From a checkpoint of a small contrastive image-text model.
Model: 8.72M parameters, encoder arch convnext_v2, encoder norm rmsnorm, encoder activation squared_relu, encoder moe top_k, text encoder width 256, text encoder layers 8.
Rows from block 4 of the image encoder, named by matrix and row number. Rows with one number belong to one neuron. Each number is 128 + 24 x the weight over its row's rms, rounded and kept within 0 to 255. All counts start at 0. Numbers have three digits each. After the name is the row's rms in percent of the matrix's.
# fc1: MLP up (encoder.blocks.4.mlp.fc1.weight, 256x128), inputs 0-63
# fc2: MLP down (encoder.blocks.4.mlp.fc2.weight, 128x256, transposed), outputs 0-63
fc1.83 119:128152128146070118128074065153128128121142128128087126118112128128187100130129133147187133128188137125074128128128135141128128169106128128127128128132067145128128114094120128081128128128128112
fc2.83 094:104134128145128137128191128128128148128128150128128128149128161128128180128128160165167128128045119100128163112159128128128128125128096074103162116162128128128126128128103132128128105145067143
fc1.84 115:168083070101128149082131097128128137155128155195128128128132128128081075128128128128128128170128128081128128128114128128155128071128128181128159128163093128128128086128138138109128128136128128
fc2.84 107:128128138128128119128128105115128172128128128155128128133129128128128164134128087165079123079145148110128076128069128110128128128188110138128128128128128128128149128128154159128128123092138078
fc1.85 128:174128128128128102053128093169098128104128101128128120128182193184088164150128128132128128128128135116106144128162128128089128066120128122158096082128128115174128128133128155128128128128128084
fc2.85 128:128128141128107124123138128097128172079128144080128128096128128176128128128128128127131121175128088138128155080128128153128091128091101128130128128108128128128091105128128128154126167091128066
fc1.86 131:128128157091128128128106046141100128097123103128090128163115087128086136128128128128112107128160128128186119175141162128093187076128160120139116160107086128148128128105155128176128128135128128
fc2.86 131:102101128176128128128155125107145168152171128092126128124141128158162105097139157128125128140144123128145119090128128198128107150088066179155128128146188139179114128107166131128128082128128066
fc1.87 141:103109108128128082128128180128128104097128075097091085100100108042128128128093153107088193128119111128128145128128128103128128141128172128128128148114128096128128128128128128138089128143128091
fc2.87 146:128175128128128099128128128128128128063128128128128144166128109128104103128186163125128128147136048128128190128128104096144151122190128130172144099128128128134128115124116127147149103089163205
fc1.88 122:121173149109128128126159191125128121116128182128128133119128128078128157128128128128128095128128128114132128137128090066156128128058128164128128230069128128128128130126136062128140086175128128
fc2.88 121:092232128128128128128149121178128128027128128086122128146111107107128128128113128128148128128091098128128128128128146128091128128128164121128169128128128120128128128128128192128128128128128169
fc1.89 094:128128077128128128128128169128128128128154128128128128128151192128183128082128128128091128128101128097128128128128128087128110154128077128128148128128124140128116128128128128128145128128135128
fc2.89 084:128076128141128113107202128163128128072128144128100102128128094128148134128178128078128128128139197128045128128126114128099128128166051128128128128128128128182128108082128064128071104128128128
fc1.90 025:156173094117138128132128128128102118128156166169128148128167128073128128094128128128128150173128128128128090072090169081071128103123166128128200138167097201092128155128128128143136128128128117
fc2.90 029:140128128107077146128086128112128095128128113148128131128164170128137128148128128116092134087122086095128167104128077049128128094119144158178155129128141106128128128109128128128057094128147136
fc1.91 033:183072128146084115125128157141153128128145128106128160128128116128128131128160096128128134128128169074128140080103128128074166128128115157136128128176161128128128142128128128128115093092211128
fc2.91 032:137128128128092121177124128128128137161086102161128133128144097120136128128161076128180128134117128088128128128138128128128151128128129128128105128077162165152128121158128128128181128128128128
fc1.93 119:128137125128128128141128130147112128122178128128113136128120159119120128128107128180177169128128128128164158131128128111128146128128146109089128118128128152152128128152151128128094128128128128
fc2.93 106:128128149119121128128128128032128081171117107128128113131074156148128128096095128135085112128128128128128128092128128073128128128128128092128128128128110128129128128103128090165085128112171128
fc1.94 094:128128115128156128128128128111128128128128153128128128147128128151114128128128101113060128160128128128128130128107064075180128128159128080072128153128128128216142128128091130128149094128128128
fc2.94 104:128218110128128128128118097167128128128118085128128128100170114128128128128144128126128082128128128128128128128128128073128150128193128087128128128119128128116128176128154128128128106151156141
fc1.95 028:128073107184128167128109111157121177063128128145113128128136128128139099128145156128110128166128111173128167175143182128128058128128189149128151128128081128128088112128128149128120085128196099
fc2.95 036:128045127128128129131162098234121135128128111102128128104128146128128163128128128128148128082128128094142128128091098088069128156128128088128128135147128128128110128128161136128128100111128102
fc1.96 127:128050114128128144128128128128128121088128139128079128064128128188152128128156168097097128088166128128128128128165128128143128083128113173128209101070131128128110128123128055128128148128128107
fc2.96 123:128087118128128146155189074044105128117128128116128128067076104128128141190173086128128167114128078128128128103128128154128128118128128128127128158128103108150128102128151128128155133187116090
fc1.97 090:128128144078118117128145128089155128128128128098109128078128128128128128135128150128128128068063127128142128128128055090192128128097128128171054128132128128128135157175128128132128128128116128
fc2.97 092:128128132128128170128128139128128089148146128133112193128128088085098128128165128062157128128194128128087097128134128192161128128128128067147106128128133082128128097128128110105128128128128128
fc1.98 118:173116110128141102128116128128151104131120128149128145128128128161150128128146128108127128128128083128061134118173128156148129133101155128127082093128128128128128124149128163128106128121137128
fc2.98 127:108185107090128128158062180108128128128128097151135159128117078128178128122128124128128139128128128140128128074088128098175086123128128103128128128128128128128128128163128128137166128128091130
fc1.99 131:128128128089128134109109128128107091080104128128149126096109104149106063080124128088124128128128183123128128128133208128110128180128128128128128103127109167136119128128128161128128094128074146
fc2.99 131:126128128128128094128128165056109128124128156121128136128160128128128079128128128128123164110128103128128145164120151128099102129128128128128180172128128111161087131116118128097065128101174115
fc1.100 031:171128097128151128128109107147128168153117128147150128176128125128128121099128110101128090174128148118145077098128161128047073104143096167192111165131128121113128128128128134094141126139128128
fc2.100 028:128149136125136121128128104053128169128150128128136128101168128128148179128152128128128145142163128157128128128160128128128128107128169182092099099128128128144165078110128158128155100115090126
fc1.101 124:128128128128166127109164128128128105103128128147160083128128128128111135128128128128128128128128128146125128128128075084090160125137151127128128150128164128118128161128128080017131128128152140
fc2.101 123:128128128128128176108153116073128128126118115142128128128146128091128144128128128128128090128129146128128128128120119111174158158128128080107093128126128128094082166132108094128128128173046153
fc1.102 012:128128085128128128128128087128128128128128128128128054091128128128128128190128128094102128104128128128128128128128128128128128089128091096128128128180128128128128071062128055128128128128128128
fc2.102 012:128128128128128096180128175084140128172183128094077128128128128150176128091128090128128096128128158083128128128128128128128128128145128128128096128145163128097111168128079128128104128128128128
fc1.103 012:157096128128128160194091168128128089128128128128175128092128154128160128173167128160128128128128087128128074128128183077128128128128086128098128099128128128128128128128128128158165100128128087
fc2.103 013:093151154128128128128154128093128156128089128128128128128162076128128091128128157128128128128112128128128106128128096091088158099098128128128128128099128128128154091128168128128128094152128110
fc1.104 049:128128128182127208128118128128128078136128128128128153128128162128130128128144169101128128128128172128141128121128188128139128128128128128128128128128128149128128133225117117128128128128128128
fc2.104 053:145184128128128168128073117124128106128128128128128128128128128134128141128128128128128128142128128084111158128128128128201128090128128128128128128128128128128128134128088128128200128128128128
fc1.105 110:142128128182128083128128128128128180128106121128128128158128128124128128121099152162120128095128116135128128128138058128000072207170147155128128112128128114128066086128128128128157128135128128
fc2.105 142:128210128087094128085128092059128100136096128077117154159128117128122124128128108155128111127128121134102138182128128128076128106098127124097128114128128096128107182128128094128128128152184128
fc1.106 119:149146128128128128128128128128128087128128073188128141127128118128153128181116156128128122128128153130128128128111128128087128158128128125194128151135128128128128128090071103128128128144128177
fc2.106 115:128128128089128128128128073128133147148093137128128098140128128156163172128084128127128138112105128087128170120128102163128080128128152113091128111128096128128153111128128128180145136128067222
fc1.107 109:156124146128128128128113128094085128128140109119128135128081128128134133128117128098128128167128128112162128090128128128126128128137128128128184116128128128113133128096157128125128106162119138
fc2.107 142:101203128119139128124128099128128128106124165145117102118128128128128097116158128128115145128128148140114128128091139086128142145141128182128128128102128128128119104128162128159128184171128127
fc1.108 126:128104128128155128102128128128128099099165143137093134122128128128128128141128157102128169191109128106128152149077158093128150080128128128136147188161128128104189138192128128126114128128105128
fc2.108 140:128204128092142149139128140093098150128103128128128128138128102128128128128080070148128120128128129128128124128160161128080128159095128128128114116128128145118128120128128109119128128128137195
fc1.109 015:128099128097128128128161128128128128128128128057128128128128163128128112128128128128160128157128128153083191159128196100128128128128160128128128128152128128128128128107146169128128106128101192
fc2.109 018:128128128128077078139128080203128117128087087128128098128128128080128088128128128147128128128090154155149128128128128146128110128128128128158200128128145128128128171128128128165107128128101128
fc1.110 011:128128128091128128128128128155128171128128128128092163128128128128128128128128098128101128178063051096057166128128161090128128177128128080167091082184128128128128128128091128154128128128128128
fc2.110 012:128128128089128109174104128128128128128128065128128128128128128128128128107097128150128128128151128170128128128128128128128194128128166128128128083082166128128079168108173087128128186167128128
fc1.111 023:147128124117128104128128170157128092128095174137128099163144128128128075160128128114169128105128159124103112143128128128095084098123083098139128066128128128128148128111128100059128114128128128
fc2.111 026:079167175123146117166128166076128128128170128128128128185149128128140085132128112128128128170128128110128130160128105128128126128128165126128057128128086128128160128128128180155128128128128169
fc1.112 132:128128128094120128137128128128128128128094101088136151076150143184178139128140127081128089150127128128128128128103131093145094115128128128079082128085128131112145082109128090128128138138153122
fc2.112 130:128109174128128160178128128144128145128059139128128117128144138093108128087128189128128067119153128068128128128073128138161086128128160151128127128087094149115128128147087090128184128141128128
fc1.113 020:092128097128100128064165165162148128128160094128128128128128128128128089128155128128128128155143109085123128128115128107128075164128066101128097128154128128133128156128128104128128110060128128
fc2.113 022:078110128092128164128108128181128147109144091079161128080128128096158128128141145128128078061128104108128128142152146151128128128128140104114142128171128113128151161115105144128150128069184128
fc1.114 012:128128086128103128148128128167128128128089128128128128128128128128164170128128128128128128128128128128083128128128128128128186128128128203128180094102091098158096128072128128128157128102098128
fc2.114 012:163128128128128128100128128128128164128128128128128153128093098128128148128169202087168076077091128128159128168176128128184128128093128128128151181128096090128170128128128128128128128128128128
fc1.116 025:176127144142128128097128106150140128099128128128125128098144128150128157128128147128141136180104128090139128101155128121157108090190180148128128101151128128152128128152181128128166130097154128
fc2.116 024:134128128097135128183128128155095164094186091156128148146093119128094101131128156128113128128150142147074128181128162138128137128115128103148128160123128114163155158121128128128148128128113170
fc1.117 135:074127064128128118086128128167116144087148128144128141154128130128135152173134201136142128088128128154131128128178128173128115128128110185128092128144023129105128081114132128158128128128154137
fc2.117 123:128128128145128190128128119128115087128111172160197128132128128128106128128128121128128128154128128157099128089133140140128161076119128098128175096128090128128128083128128162082163128132149128
fc1.118 027:128128128128128128116088128128128128128128128118128128128128065128128128174128124128128128157098183128128177128102128103157128128128128128128128128138128208150128155128128110095083128128128128
fc2.118 022:128194128071128127128128128066167128128095137128123128128128043148165125128128134103128098128139128185121128128128128128128118176128128128140128128128128101128128128128131217128128128128128128
fc1.119 020:128171128178128128128128128128128099170128128092128128158155062103128109128128088128174088128191128128128151128167159099102128128066128128128128152150117128108128088151173171102128178128098101
fc2.119 020:128195139128128128165123141075143128128128128183128128128128160128128138141088169111128128176128128128197128128128128128128135128128128128128076128128088184128128108128128182128172157128086128
fc1.120 122:167108128070140083128128128128128128195222128064128128128072077122128125157166073123109128128164128128133173128128128128096158128128092086128128128119160128154123128083128107125151114141129085
fc2.120 113:128128128172108128125128143058132176128080092128128128128128128128049128072128109124128128157137128162131128127128128106125128122132128152116152128066083155152128123114128059067128128119128126
fc1.121 114:128093170202128170128128128128128128074128128128167124128165206128128128113128155128118128115135128126128128128117128117175128166089091128156169128157109124088134081128128168138128099128128143
fc2.121 104:151141128128053128128128105128128163128073155105128128128128128128128106164128128128146128128128172125111128128152128100119121128128086128104128111203128128128090128128115128128128134128133128
fc1.122 088:128128115129074128128128072128128182126147077094159128128128128133128128128138128128104139128128169062130128128128128138128128166114161084128128128128128203110076136168128132092106128128128166
fc2.122 081:128128180128128128133128128128128128182106128128128128128128128128227128128136123128126120128128128128143128180163128128128128128128106128128154128128128128174128121124202128178128128176128119
fc1.123 056:128128128153128128082128128128128153140128128119128119128104089128138209109128147128128128128128128129128128051128128107128164128128128128128128128082128128128128122112128128138128128128131128
fc2.123 050:128146128131128128128128128098128128128128128121128128128154128128128128194128162149128095128128048128128199128128129128128092078128128128128128128128134204128128128128128128069128128128108128
fc1.124 141:128128128114128091126106128142128155128128145132094113207128128077128100191128128142166088128122128128139143128128143160076083154119128129144128128122128174128128128088106128113121114128113191
fc2.124 145:148238128092128128128134128150092136143128106128127102128128100128148124093115127098128128128128107157097110146128179128089158072149151128128143128124128103118141128157163128128128126128128173
fc1.125 147:128133131128145103128132128128106135136128158060138128128128128108132128128104166154128091177112128133128128128097102119128129128128116097109158136128128128067128128128128116128128055128138115
fc2.125 133:102128128128151128128165128115148070112079132128151128101128128128128122146089128096109128130119128181128131128128128128180128104190118128144128103128155143126159140136073063125112164144133128
fc1.126 127:128128128158128123092163128120128168103141086128128088128128128096141059144171128128168128128111185122109128128128136053128128150179128128128128128128128128131129128103138128133152128128141128
fc2.126 121:128128115153128117128120186193128128128128126128128128128124089063109129128128116128130128090128100128118144102128128180128153128108128125118164128128128128125128128128128128128076128127128156
fc1.127 115:128170128144128200139154112128128133128125128128111128128144128128108128128136128128128128128174128128128128126128133128092128116128128086128128150128128143119111128128077128152112112157179158
fc2.127 123:128175212114128128128084128226117182128141137128085128128098138035128128104128131086178128128128128132122128128128152088128128128128081122145128128128084091144128128123113098128149161098128128
fc1.128 061:154128179128150136132095128128128146128128097128075128107118128148128158153128136194088128117128069037122092128128157124128128128086128150102128128128154093100158157128128128134128119128136187
fc2.128 053:077159128128152152128128147076136155091102128128128128107128128128108135128128094179129128155128128128128167077128113064135128156128135128179128128127121128128109115123057165128058128128112128
fc1.129 102:114128128128092128128128045128128153127128138070128128120142116128120128170128159172128166128103128223128135126128136091109128090109116105145128128143128128142214067141180128128114105128128128
fc2.129 101:128128161124167128135085128128163127149128105128113116128143128128128128128128128173194128128128128128120128147144118128128128118128143131165166162106183192128074128103115149128185139128128128
fc1.130 116:128128185131128171088128128151128092089148121128128107128177160163128128096128168107128128128128128140080128128133128128117128152128099129128128154097128171128102156128128124128096128070196160
fc2.130 112:136083180089128128103128128097084128122162119133128128128132128092128099140128128128128123098128111128053128128117127075128079128142128128128154128183128128128128128107128137128128128187128128
fc1.131 123:128128115128128128156128128102128088168125128128142128129128128099128129128135128125122128128128128106131128161140124080110126131105108100128142153174035153143173128067128128128156101106128172
fc2.131 143:125208128186150128155125139128084128128121128128128094159180163095122128125119128157128128128175128078077088128128128061109128128138131128086098155182195128123128128128141143145128128145165149
fc1.132 109:128132128095096128128128128146205160128128128125128131110128128128128136112109168186161128128128128128128128128128118128128128128123128128122157113102128159128170128103128159102130110128128128
fc2.132 112:178128128128042128079158145079149128128128184127147160095128069080128128148128133146104147128128166128128109128129128191128131128141124101144128124128147128128128149083080104114096088111128128
fc1.133 120:111128125128126128052128037128129127095110128128128166151128105128128069175092139128119128161140121185128163213128128128128167096128128144128165138137110185128128163128128128128136154128147165
fc2.133 114:128128145128096128153128064122132115171162128101128092098128128128128128128159128128147128128169128128145128128142139146128091139128090128128128128128185128201175128135128096128165114143100163
fc1.134 022:095128128116108128127128128151125155151090128128098128128105128128150128101148128128184128150128092128164128084106142128165128128128128100100162128057099077097099128107128109090096164128128061
fc2.134 029:073143147112158137128062151062128128128128107174170128144155128150143142128128157112108072128128111128155128161174128103185136128133149128143128129128128128128093153128141142167144128128072155
fc1.135 036:128128128128083128123128128128128121134128217128128128128128128128140128128128128128075128123128089128128128181100128107103110128128128101103083139128128128204186128128128128128128083163072128
fc2.135 028:128173128128128128128128128128128128128128128128128128128135156128128181099128128128184069128149103128128176179160128086076077088128128113128128128082128128128128108128159128128128128092128131
fc1.136 021:161089128128128096128128128154128128148128128052128128128168155103102128128156128178128128166128128135086128128128128128098128074128128159128078128128128159128128128096144128128163111162136128
fc2.136 020:096159128102128142094072128062112128050108096116128128128128128171128128132171128113128128128108117160107122128087128092124086128128119117114128128128128124128128110096128083128128073128128128
fc1.137 117:128139128128177153150118128128090107128133128125052128145084143067128128128093103108128128156105128116164128176128104046128092144128214086120140118128106104128115128140128034142128093128099174
fc2.137 121:128156128119144128067128123128128128128163082128128128109128141128118143145124128128139128088151174128090085128128128061120138141128122123128128128128126128128015148121132112128165128128128133
fc1.138 118:136128128104118088182093171148113128175145056128128167128128128128175158066128128128135128128156128174106107162128128137128155190128128128128128128128134128128147128108128128128078128128128121
fc2.138 133:128128128111128185101156128133151144128118126128101109126128144128079100082108128106145128128121128160128137151128128149150123128139128187087128080128131119128059128128119126114128130128137128
fc1.139 032:128161101090128104094128128135128128128091074128086128082050128160157128107128137128128136169059128059128083128128099116128128128128089119074167135128128087174128105128107106156128128123128182
fc2.139 027:177111128087100128128128128114128172078128128093128147097104128111100128057106087128104156128128128128105088128134128091134128097128154158128128104128160151092128128108112128128169101123110105
fc1.140 138:097128128158128128128173128172128128052128148128161142084128128150152134142164128128107083148128128133158128128128067131128150128139128168128128113169084128111128104106210128128128128128110128
fc2.140 143:138173128128128115128116131128128116115112128116164157135127112114128141127130139170128087128128158148128128101116107128119128162117128137104144128128101128128130128128121114045127156128164119
fc1.141 038:140122128137163106128155128138136128141155128091145165128170131139105133080155157097135099162087121128128163128164157128086104058137128196062117105128148125109120143115069144152125107128124159
fc2.141 038:085148128107128164167088151128128128089110128131115128128123180124122080128128128193148101128128128128192129107101112108115113087128153109090128109151103128084111128109128128128115128152128128
fc1.142 032:128128153128178076149128128133126139111123128076128087128128150137152128145128149103167074132128184128128143115128128128096093110113128175128107141128128128116064155095128095108124182102128128
fc2.142 031:128103128178128164100128153101128147150073128155155128132092128107128101182128120153092094128139149173128119167107128128114144158128155128088155128128163150134128106137149167128128147101128128
fc1.143 103:128133152128147128128128128128128100128080128128128151160122089126128169128179099128161128139128128113142141128128139120153104128153155175126116128130156054128128128105083128128128128138186128
fc2.143 111:157166106151128128086184143127149140128128128128128144103128100088141135128128128081128143135128128193126128092070120128055128100128128128119128128090104204094128147116128128128100128128120128
fc1.144 126:097130128111128103128102163118128150131128128135128128097128068103128128128155137131128138127135128138114171152132127135106130128128123128128128128153128128128128219128128128177128111128128136
fc2.144 131:113180128128073128128128122077128135115128126128128134135128170128128128125118202128148128128128109130109128141135096128128147097128128128128114171128142097141075079202128152081090128103128128
fc1.145 012:096104183128128128089095097160103079128099093128128128128128128128088128128105128128128128153128100128128128128128128075128106128088128128128107163128128128128095128152128128056128128104160128
fc2.145 012:128128128128128108101172193198169128128161155128099155128128128080128170178128128128128128128084128128128128128128178128077110128128104128128182146128128096171128128128128128128158128175170091
fc1.146 123:142128114128148112154128198106128128148155105106137085112106100128117151126128128111162128191144128128128169128143068090126078128134169128128128128120167128150128141128124128139105128143128114
fc2.146 119:186128128119128128112131122044128176156128128087094145128162084147124097093128132107145128084138110158117087156114128128128134128133128128128091128111128164128127153108128128145184151128128191
fc1.147 137:132128128123070084128128133128203128128128114104128128093193105128082128123095141160134192128128136154121128122136161128104140112128092147128128128128128128097128128086115128128128164138128123
fc2.147 131:128044134128128152128128155092189128128110128128128128149128128128110128128128128083128083196128156128128132128128121160080189128128128140128128123093132122128128158128128128128128128154178116
fc1.148 024:128128117104144111101159155142104128153153128128128128128128170161148110185105166109114112128128110128149153128128164028128151154128144117128128102128151107128178128128128128128128128150159106
fc2.148 039:084128167091153128128130145072128098128141128178140126128122145204128139154108161167112128164167120091123129128128128078128101113078128174128116157157141129101098167128093128145157128117128180
fc1.149 148:128166086138128133073128128128108121095128150128128128127136151076128148133148128128128140146128166128128128090164142128162127201118140082128125160128135135128128123130128128128127128081128128
fc2.149 114:128128097139128128128181128134128163128128117113128093128154125128128128128075090128177138128070133143128121100149128128159141128128071128128085155205089128117128118128128128112128059168128116
fc1.150 130:078148128128128128142159128128128102117143107128104133128110107128190032128062128071128095128128103151128112128153140128128130128122128128128128162104128143141128156128128133128160128128110112
fc2.150 121:109163128088128040128116130128128128128128114128141079128128128170090128072087138128092128119094128173134128128128161128184128128130072134128147115128093191128163172077128128159128126128128131
fc1.151 070:128128117143128128121191128153099128155128139153128128128159116132139144105143128128182166116128128147127137174128128144124131138188135128128102128128100144128128164069128128128084148138189152
fc2.151 070:111196106128076128128118128128106154129128128164128171080128136120129170098128128139108119174128128187075190128128130176136090128128128125135147160151109128099134128099170128160072160136113128
fc1.152 045:174079163152128138102128142129128128120133123144148164112132095128088119128097128146128100158128124105067128128081128095128128193128101128128165159113093128124136169128113128128128105128090130
fc2.152 039:136128128128155128128128128092106115128174128112128128165149112152128128105128174195128097141152128137128128128125128130157128128178139128189054179128091096128137128114128128128111156128091166
fc1.153 125:177155128084128128139128119128133122128128128155128152128128128128099133128199146163064207128165114137128099128111154108128128128157169128128036124128096128128127161118132146128160122107125128
fc2.153 135:109154163128055128128128135122093134133049123128155128155128130110147158128127158135128124128115128128128128046125096128128128098117113128078153128128128144112128128111132107089119116191080136
fc1.154 043:128128120104153096128162102128096143156152161128128104128095128135074086098154128085128128128146174099112093146143128097149128142128102128128148116128104128088128096093077128142091128128146128
fc2.154 039:151110133128122128143173135128128162128128091128065137128128128130156128128108140093098128114126128078128128128128120128129128090128138144128128128128187128128113128128165128128179182087128128
fc1.155 023:106092128128098112102128128147162103160102128128128095128128128150120141168128128128109117128128176104166128172163128099128128128140106177169147128128128158149102128115128149083128090104128128
fc2.155 022:089128160128128131163149148128128147128154128128128116128152128166128128113063128157110096104106128141128128166128087076128110128128128128108130128195128162128110101128144103132128128128128128
fc1.156 125:115128104173146094122126121128100180067107166128118157128150173128149128126128128093128196161128128131154134128190104099128138126128124087163128151100195160078128127096128095099128093166128128
fc2.156 134:125128128128140066128152130128128126128128128128128146088128128152128128128176128128171207128131149128142081128128128157128121128073128078130128125147135115176128175128164085128096088128128158
fc1.157 131:115103128066120111128105128128125147119128146128079128128068128131125128090092134128080107128097107128122087176144128095128166084114192128130157128128126184156133136128144131187128079129156113
fc2.157 113:128156133128128161098138231102128092166128128150128144128128128128128129107186128128167095142128128148128114143131128132128128128128108128143144128148148117146128128144169128152099128114128155
fc1.158 108:130128127128128113128128128128128112138149142128173128139128128128100170109128128128141128127128112128128251145128128100128128128128128136128128128126128131173124099159128164151141163128128075
fc2.158 102:128128128085128128128148125128130063126170128128128128128062179128128142128109090128182128127128082128138117156084128128167125128097128146128128128128128128160128139128148111150087090124099128
fc1.159 122:163128143128107128128128112128095128128104128108107149178128128128128067128160128128163128128128128128128199128149112128137128181160121128128128144128220109128128128128128064128128128148132128
fc2.159 128:122176127128128159081128137128103104128124169128128068113128128128094103128126165128143128076128106101128172128128128108128185094128130128128128175106190025112146129112128073128128121158111157
fc1.160 018:128146128128128094066155128183128105170128155128166128128128128078128128154128128128128112128128074174128109156128167128128128128128155128098157128165113128105128165076128097098128128094100128
fc2.160 020:188144128128114128173128160128085128155096106128168128128128116161168128138186142113128059128128066142114128128157161137128149128174128128128128067128101167128128128086128128128128128114155158
fc1.161 157:188084128149136128128128130128128209107129143084128170184068093108128128113128131108142128126128128128128128128160158128163105128115089102147135153128128128128117128099128141128116127132128145
fc2.161 153:098213128128110103162128119191128114128115128128128062120156128128135128179096128128126128118108132124128135128151150059093132127102120126110128128134151139128114128128139128128128128128141192
fc1.162 120:128128128162114128104128128125128126067128157128128128159095128128191125087128111129157119128128165128128128128099089033128128085174121132128197128128123129144149128128087128138110128128128128
fc2.162 132:128205128064153146128128050112146114128109128128110128128114128127147167111114128128128152094189128122195144128162128053161128128128128114128128128103128128128128128128147141128128128154128128
fc1.163 113:128091128163186128128128146128106128145128128106120128128179128076128107128074128128128128128128093128146128113173128079136128102128179128127128141128128128143097084097121128151146134128129128
fc2.163 099:159136108128128163128121047026121145086094093128128144180128128128128128128128128128128128080127121128128128128128128128101128128128128128128146128128128128128028145128128128128130128128128128
fc1.164 125:128128128128128115161147121128128109128128135128100128128119128156128138117149197128159128110128128128092139128128076122128128121128091128128114128128128093074128128148128128128129085145128128
fc2.164 102:131128128128128128128140128046175128128128107128123128128064099128128165116134056155128128128128127128061108128128130128128159122128128128128139143085128182128128127128128128117177128123183067
fc1.165 019:170128128113101096128114128172128106128166109128128098128086160128128151128101128128128128128164109128128128096079147163128128182117128157128128080144094128128149154185128155128128103159119128
fc2.165 023:128153109135128093096166128215128115128159128102151168146107085106108111124160114128102128153112108160111099168147128128085128086157151138111191099128128089128100128128121128128128090128118104
fc1.166 022:091161128128128128128128170132072110164079089110113193128103128155128128128128095128114145128128128152128128149128128128128111128128081108128128128116172128128128083086128160079128120145128155
fc2.166 022:128088128128095128148124148194128128199128128128128128128151128134095128128135128161128162128128144128128128077068128128082128128108128128128114128128128151131178128128089128128128128174128094
fc1.167 023:128128128128101091128128128140157144170152128128128156128096128128092128081160128148164128128128104128171191128093149128099128131141128103100128081170165127128128114116128128128174128128169128
fc2.167 022:128128128098128111128092128128182163128077153155140165128160193128121059128128128128161148128158128128128127168121147114128128128101128128128128167133128059167146128151089128128128128169138128
fc1.168 027:140128106128128128128146170146128084090128128128128128074155141055064152128154128128075128083172107128128142104092150128128161195128150128128081150151091128128117143128128108128149128128128128
fc2.168 027:153131128128107104172128121058066128128128124189157108128154112128142147177147128109153128158154128128193128103135176169157128109100128128128099128150158104128164162160128134092110103148106117
fc1.169 031:128128101079171103128045128128128128128084128106128145156110128128168074107150128128163128128134150127128137159171128114147118128111150169128128128128128128128128128122118128167120090151128082
fc2.169 040:128128118088128128099162128168128128162108152075128128128128123128128128107128105099101163117128172150128128128081128128086128128118097139128173128097085128138128166128128099128136128144128104
fc1.170 053:128128128128128061193109128128065125113128128163128164128120156128091138128128160128137128190128112128128177128152128122128128073121128128128128127128098203083128128128143128128076128174128173
fc2.170 055:128099159128098128133115137088128094128151098176154128128099154128169137128068092138111128128141128128158128130128129128128111128128136079128128055152128128195128128079128128099128128128110153
fc1.171 094:177128128128174128164154117128208128172086131128128128128128188116119128128128128128117128190128128128128128128128128112163128101137128128128128148086128094085128130128109114128128128128128113
fc2.171 092:128128128128128154117123128128140128157128121128128149195129148128128128131122128093098128117146128128128171128128128128189128128128128133128143074134128128128128128128128128128170128128205128
fc1.172 122:122128083128128128128126128128121101128128186128128128128128128128186070111146103128128119196141128175128166116128126104128102137073128141117128162128123065128133140128128112128128113136128128
fc2.172 127:128149128110128128097151123089129098102128128128122106128128101135128128128128107128128133128128128174128128079128128075128147121128124128118109157093128154080128128171128128171145175076174152
fc1.173 029:128128163120090127181112128137128128128128128156092128138128150128128142098148144128128128105189125129128128128102153146128128181095101128128128137128141128160064117093112128136107101099145128
fc2.173 028:128128128092128128094079114115107128128169128147065128128183128122093152114169128123128099128128139172128124165113128149158102096128128128134128162128136128070163145077083128091128095141128128
fc1.174 086:135163142171128128128128128128092128027128128128128128128099196201095080167128094128128128128128128128060128128210156093128128128133128135128136128128128128128142128128128128128128128084128128
fc2.174 107:128128150134125128186128128128128094170128128128128099224128128128128099072135135128125128128129118125128092170152128074196128128116128128087128128071113173128128128128128133128128128128117128
fc1.175 134:094128128128040066128125146128170158092189128128128128128072140133138128128172150128101128151128126128128164184172128128170174128128128128128128116105137101128147128128103079128128128137095128
fc2.175 137:128111128077151128128133128128128172102128139113137084172143154128128144103109098055110083128095145128170143128128109111128099083128128085106128101115137163168113170148161128128128128095128164
fc1.176 060:194195087146128128128166128128152128128126128128128076128128087116074190128128128128128089128128096128128093147081104128128091158128112098110128120128128128114113124128137128128128128128128128
fc2.176 049:128128128128150128128128128128128128128144128128128128070128108128199173128128128128128128128176128128128155137151128128128032137152128112128128128128128138128128155128128128128128158047121070
fc1.177 048:135149089118128115165130088123128112128128110128128077128128157155114164096158128128080102115128128128128111128115098128162126080152128128128128144131166128202128093128072128071128128127128100
fc2.177 048:111128128128163128128128128028128128136160117190131128155128137128097128107128128128110127128162078135146128179128106087178128093128158127128098164128128128072128128089128183128128114138128156
fc1.178 116:128128128128128128073134128128094181180108138157128128128128128128128068092128144128085192128128110128146126069128075109099128155124128158125128126128129128128167128128128108127170120128128128
fc2.178 113:127154161148128214071148096107152179118183128156128128144123115160104128096128128098128128162128165128093139128090135128132128137128128126197133104128102128128109158140174170128172128159069128
fc1.179 018:128128109098128113133128096171128108152128153108135105151071185128128128178128128128099106128159128128174144128166128128128128128128128160100128089148128160128096148172160128128097111128115092
fc2.179 022:166115108128128098118159153112128128128109128150159167128160104100086128178151155128172082128160102156128079106128116128128150128153164128167128105103152128128066128156128099167157095100128128
fc1.180 146:101128122093128128128128135128159197098128128058098128118111128128128153128128160155128127183084128145120128104189140128140085161128131128128159128136128128103128136144103089128141126128128202
fc2.180 153:171232108169139128128128128143128128128137109092112135120128128130119128128128128128128128118107135128107121128128128042128158128128074128182134108156093163128128090151128128156128128131128201
fc1.181 125:128136146128128128128128128098136128128128144128149128128099128128128128128128129098054128087195128105148128128132119090128128053128154128128147155128093128168138082128128163128163128128128126
fc2.181 122:143214128128128128128128165128128103128119128128128128128150128128128133128178128096206205128128125147128154128087128128128128076128128121123135128128128128064128079128128198128128128128128128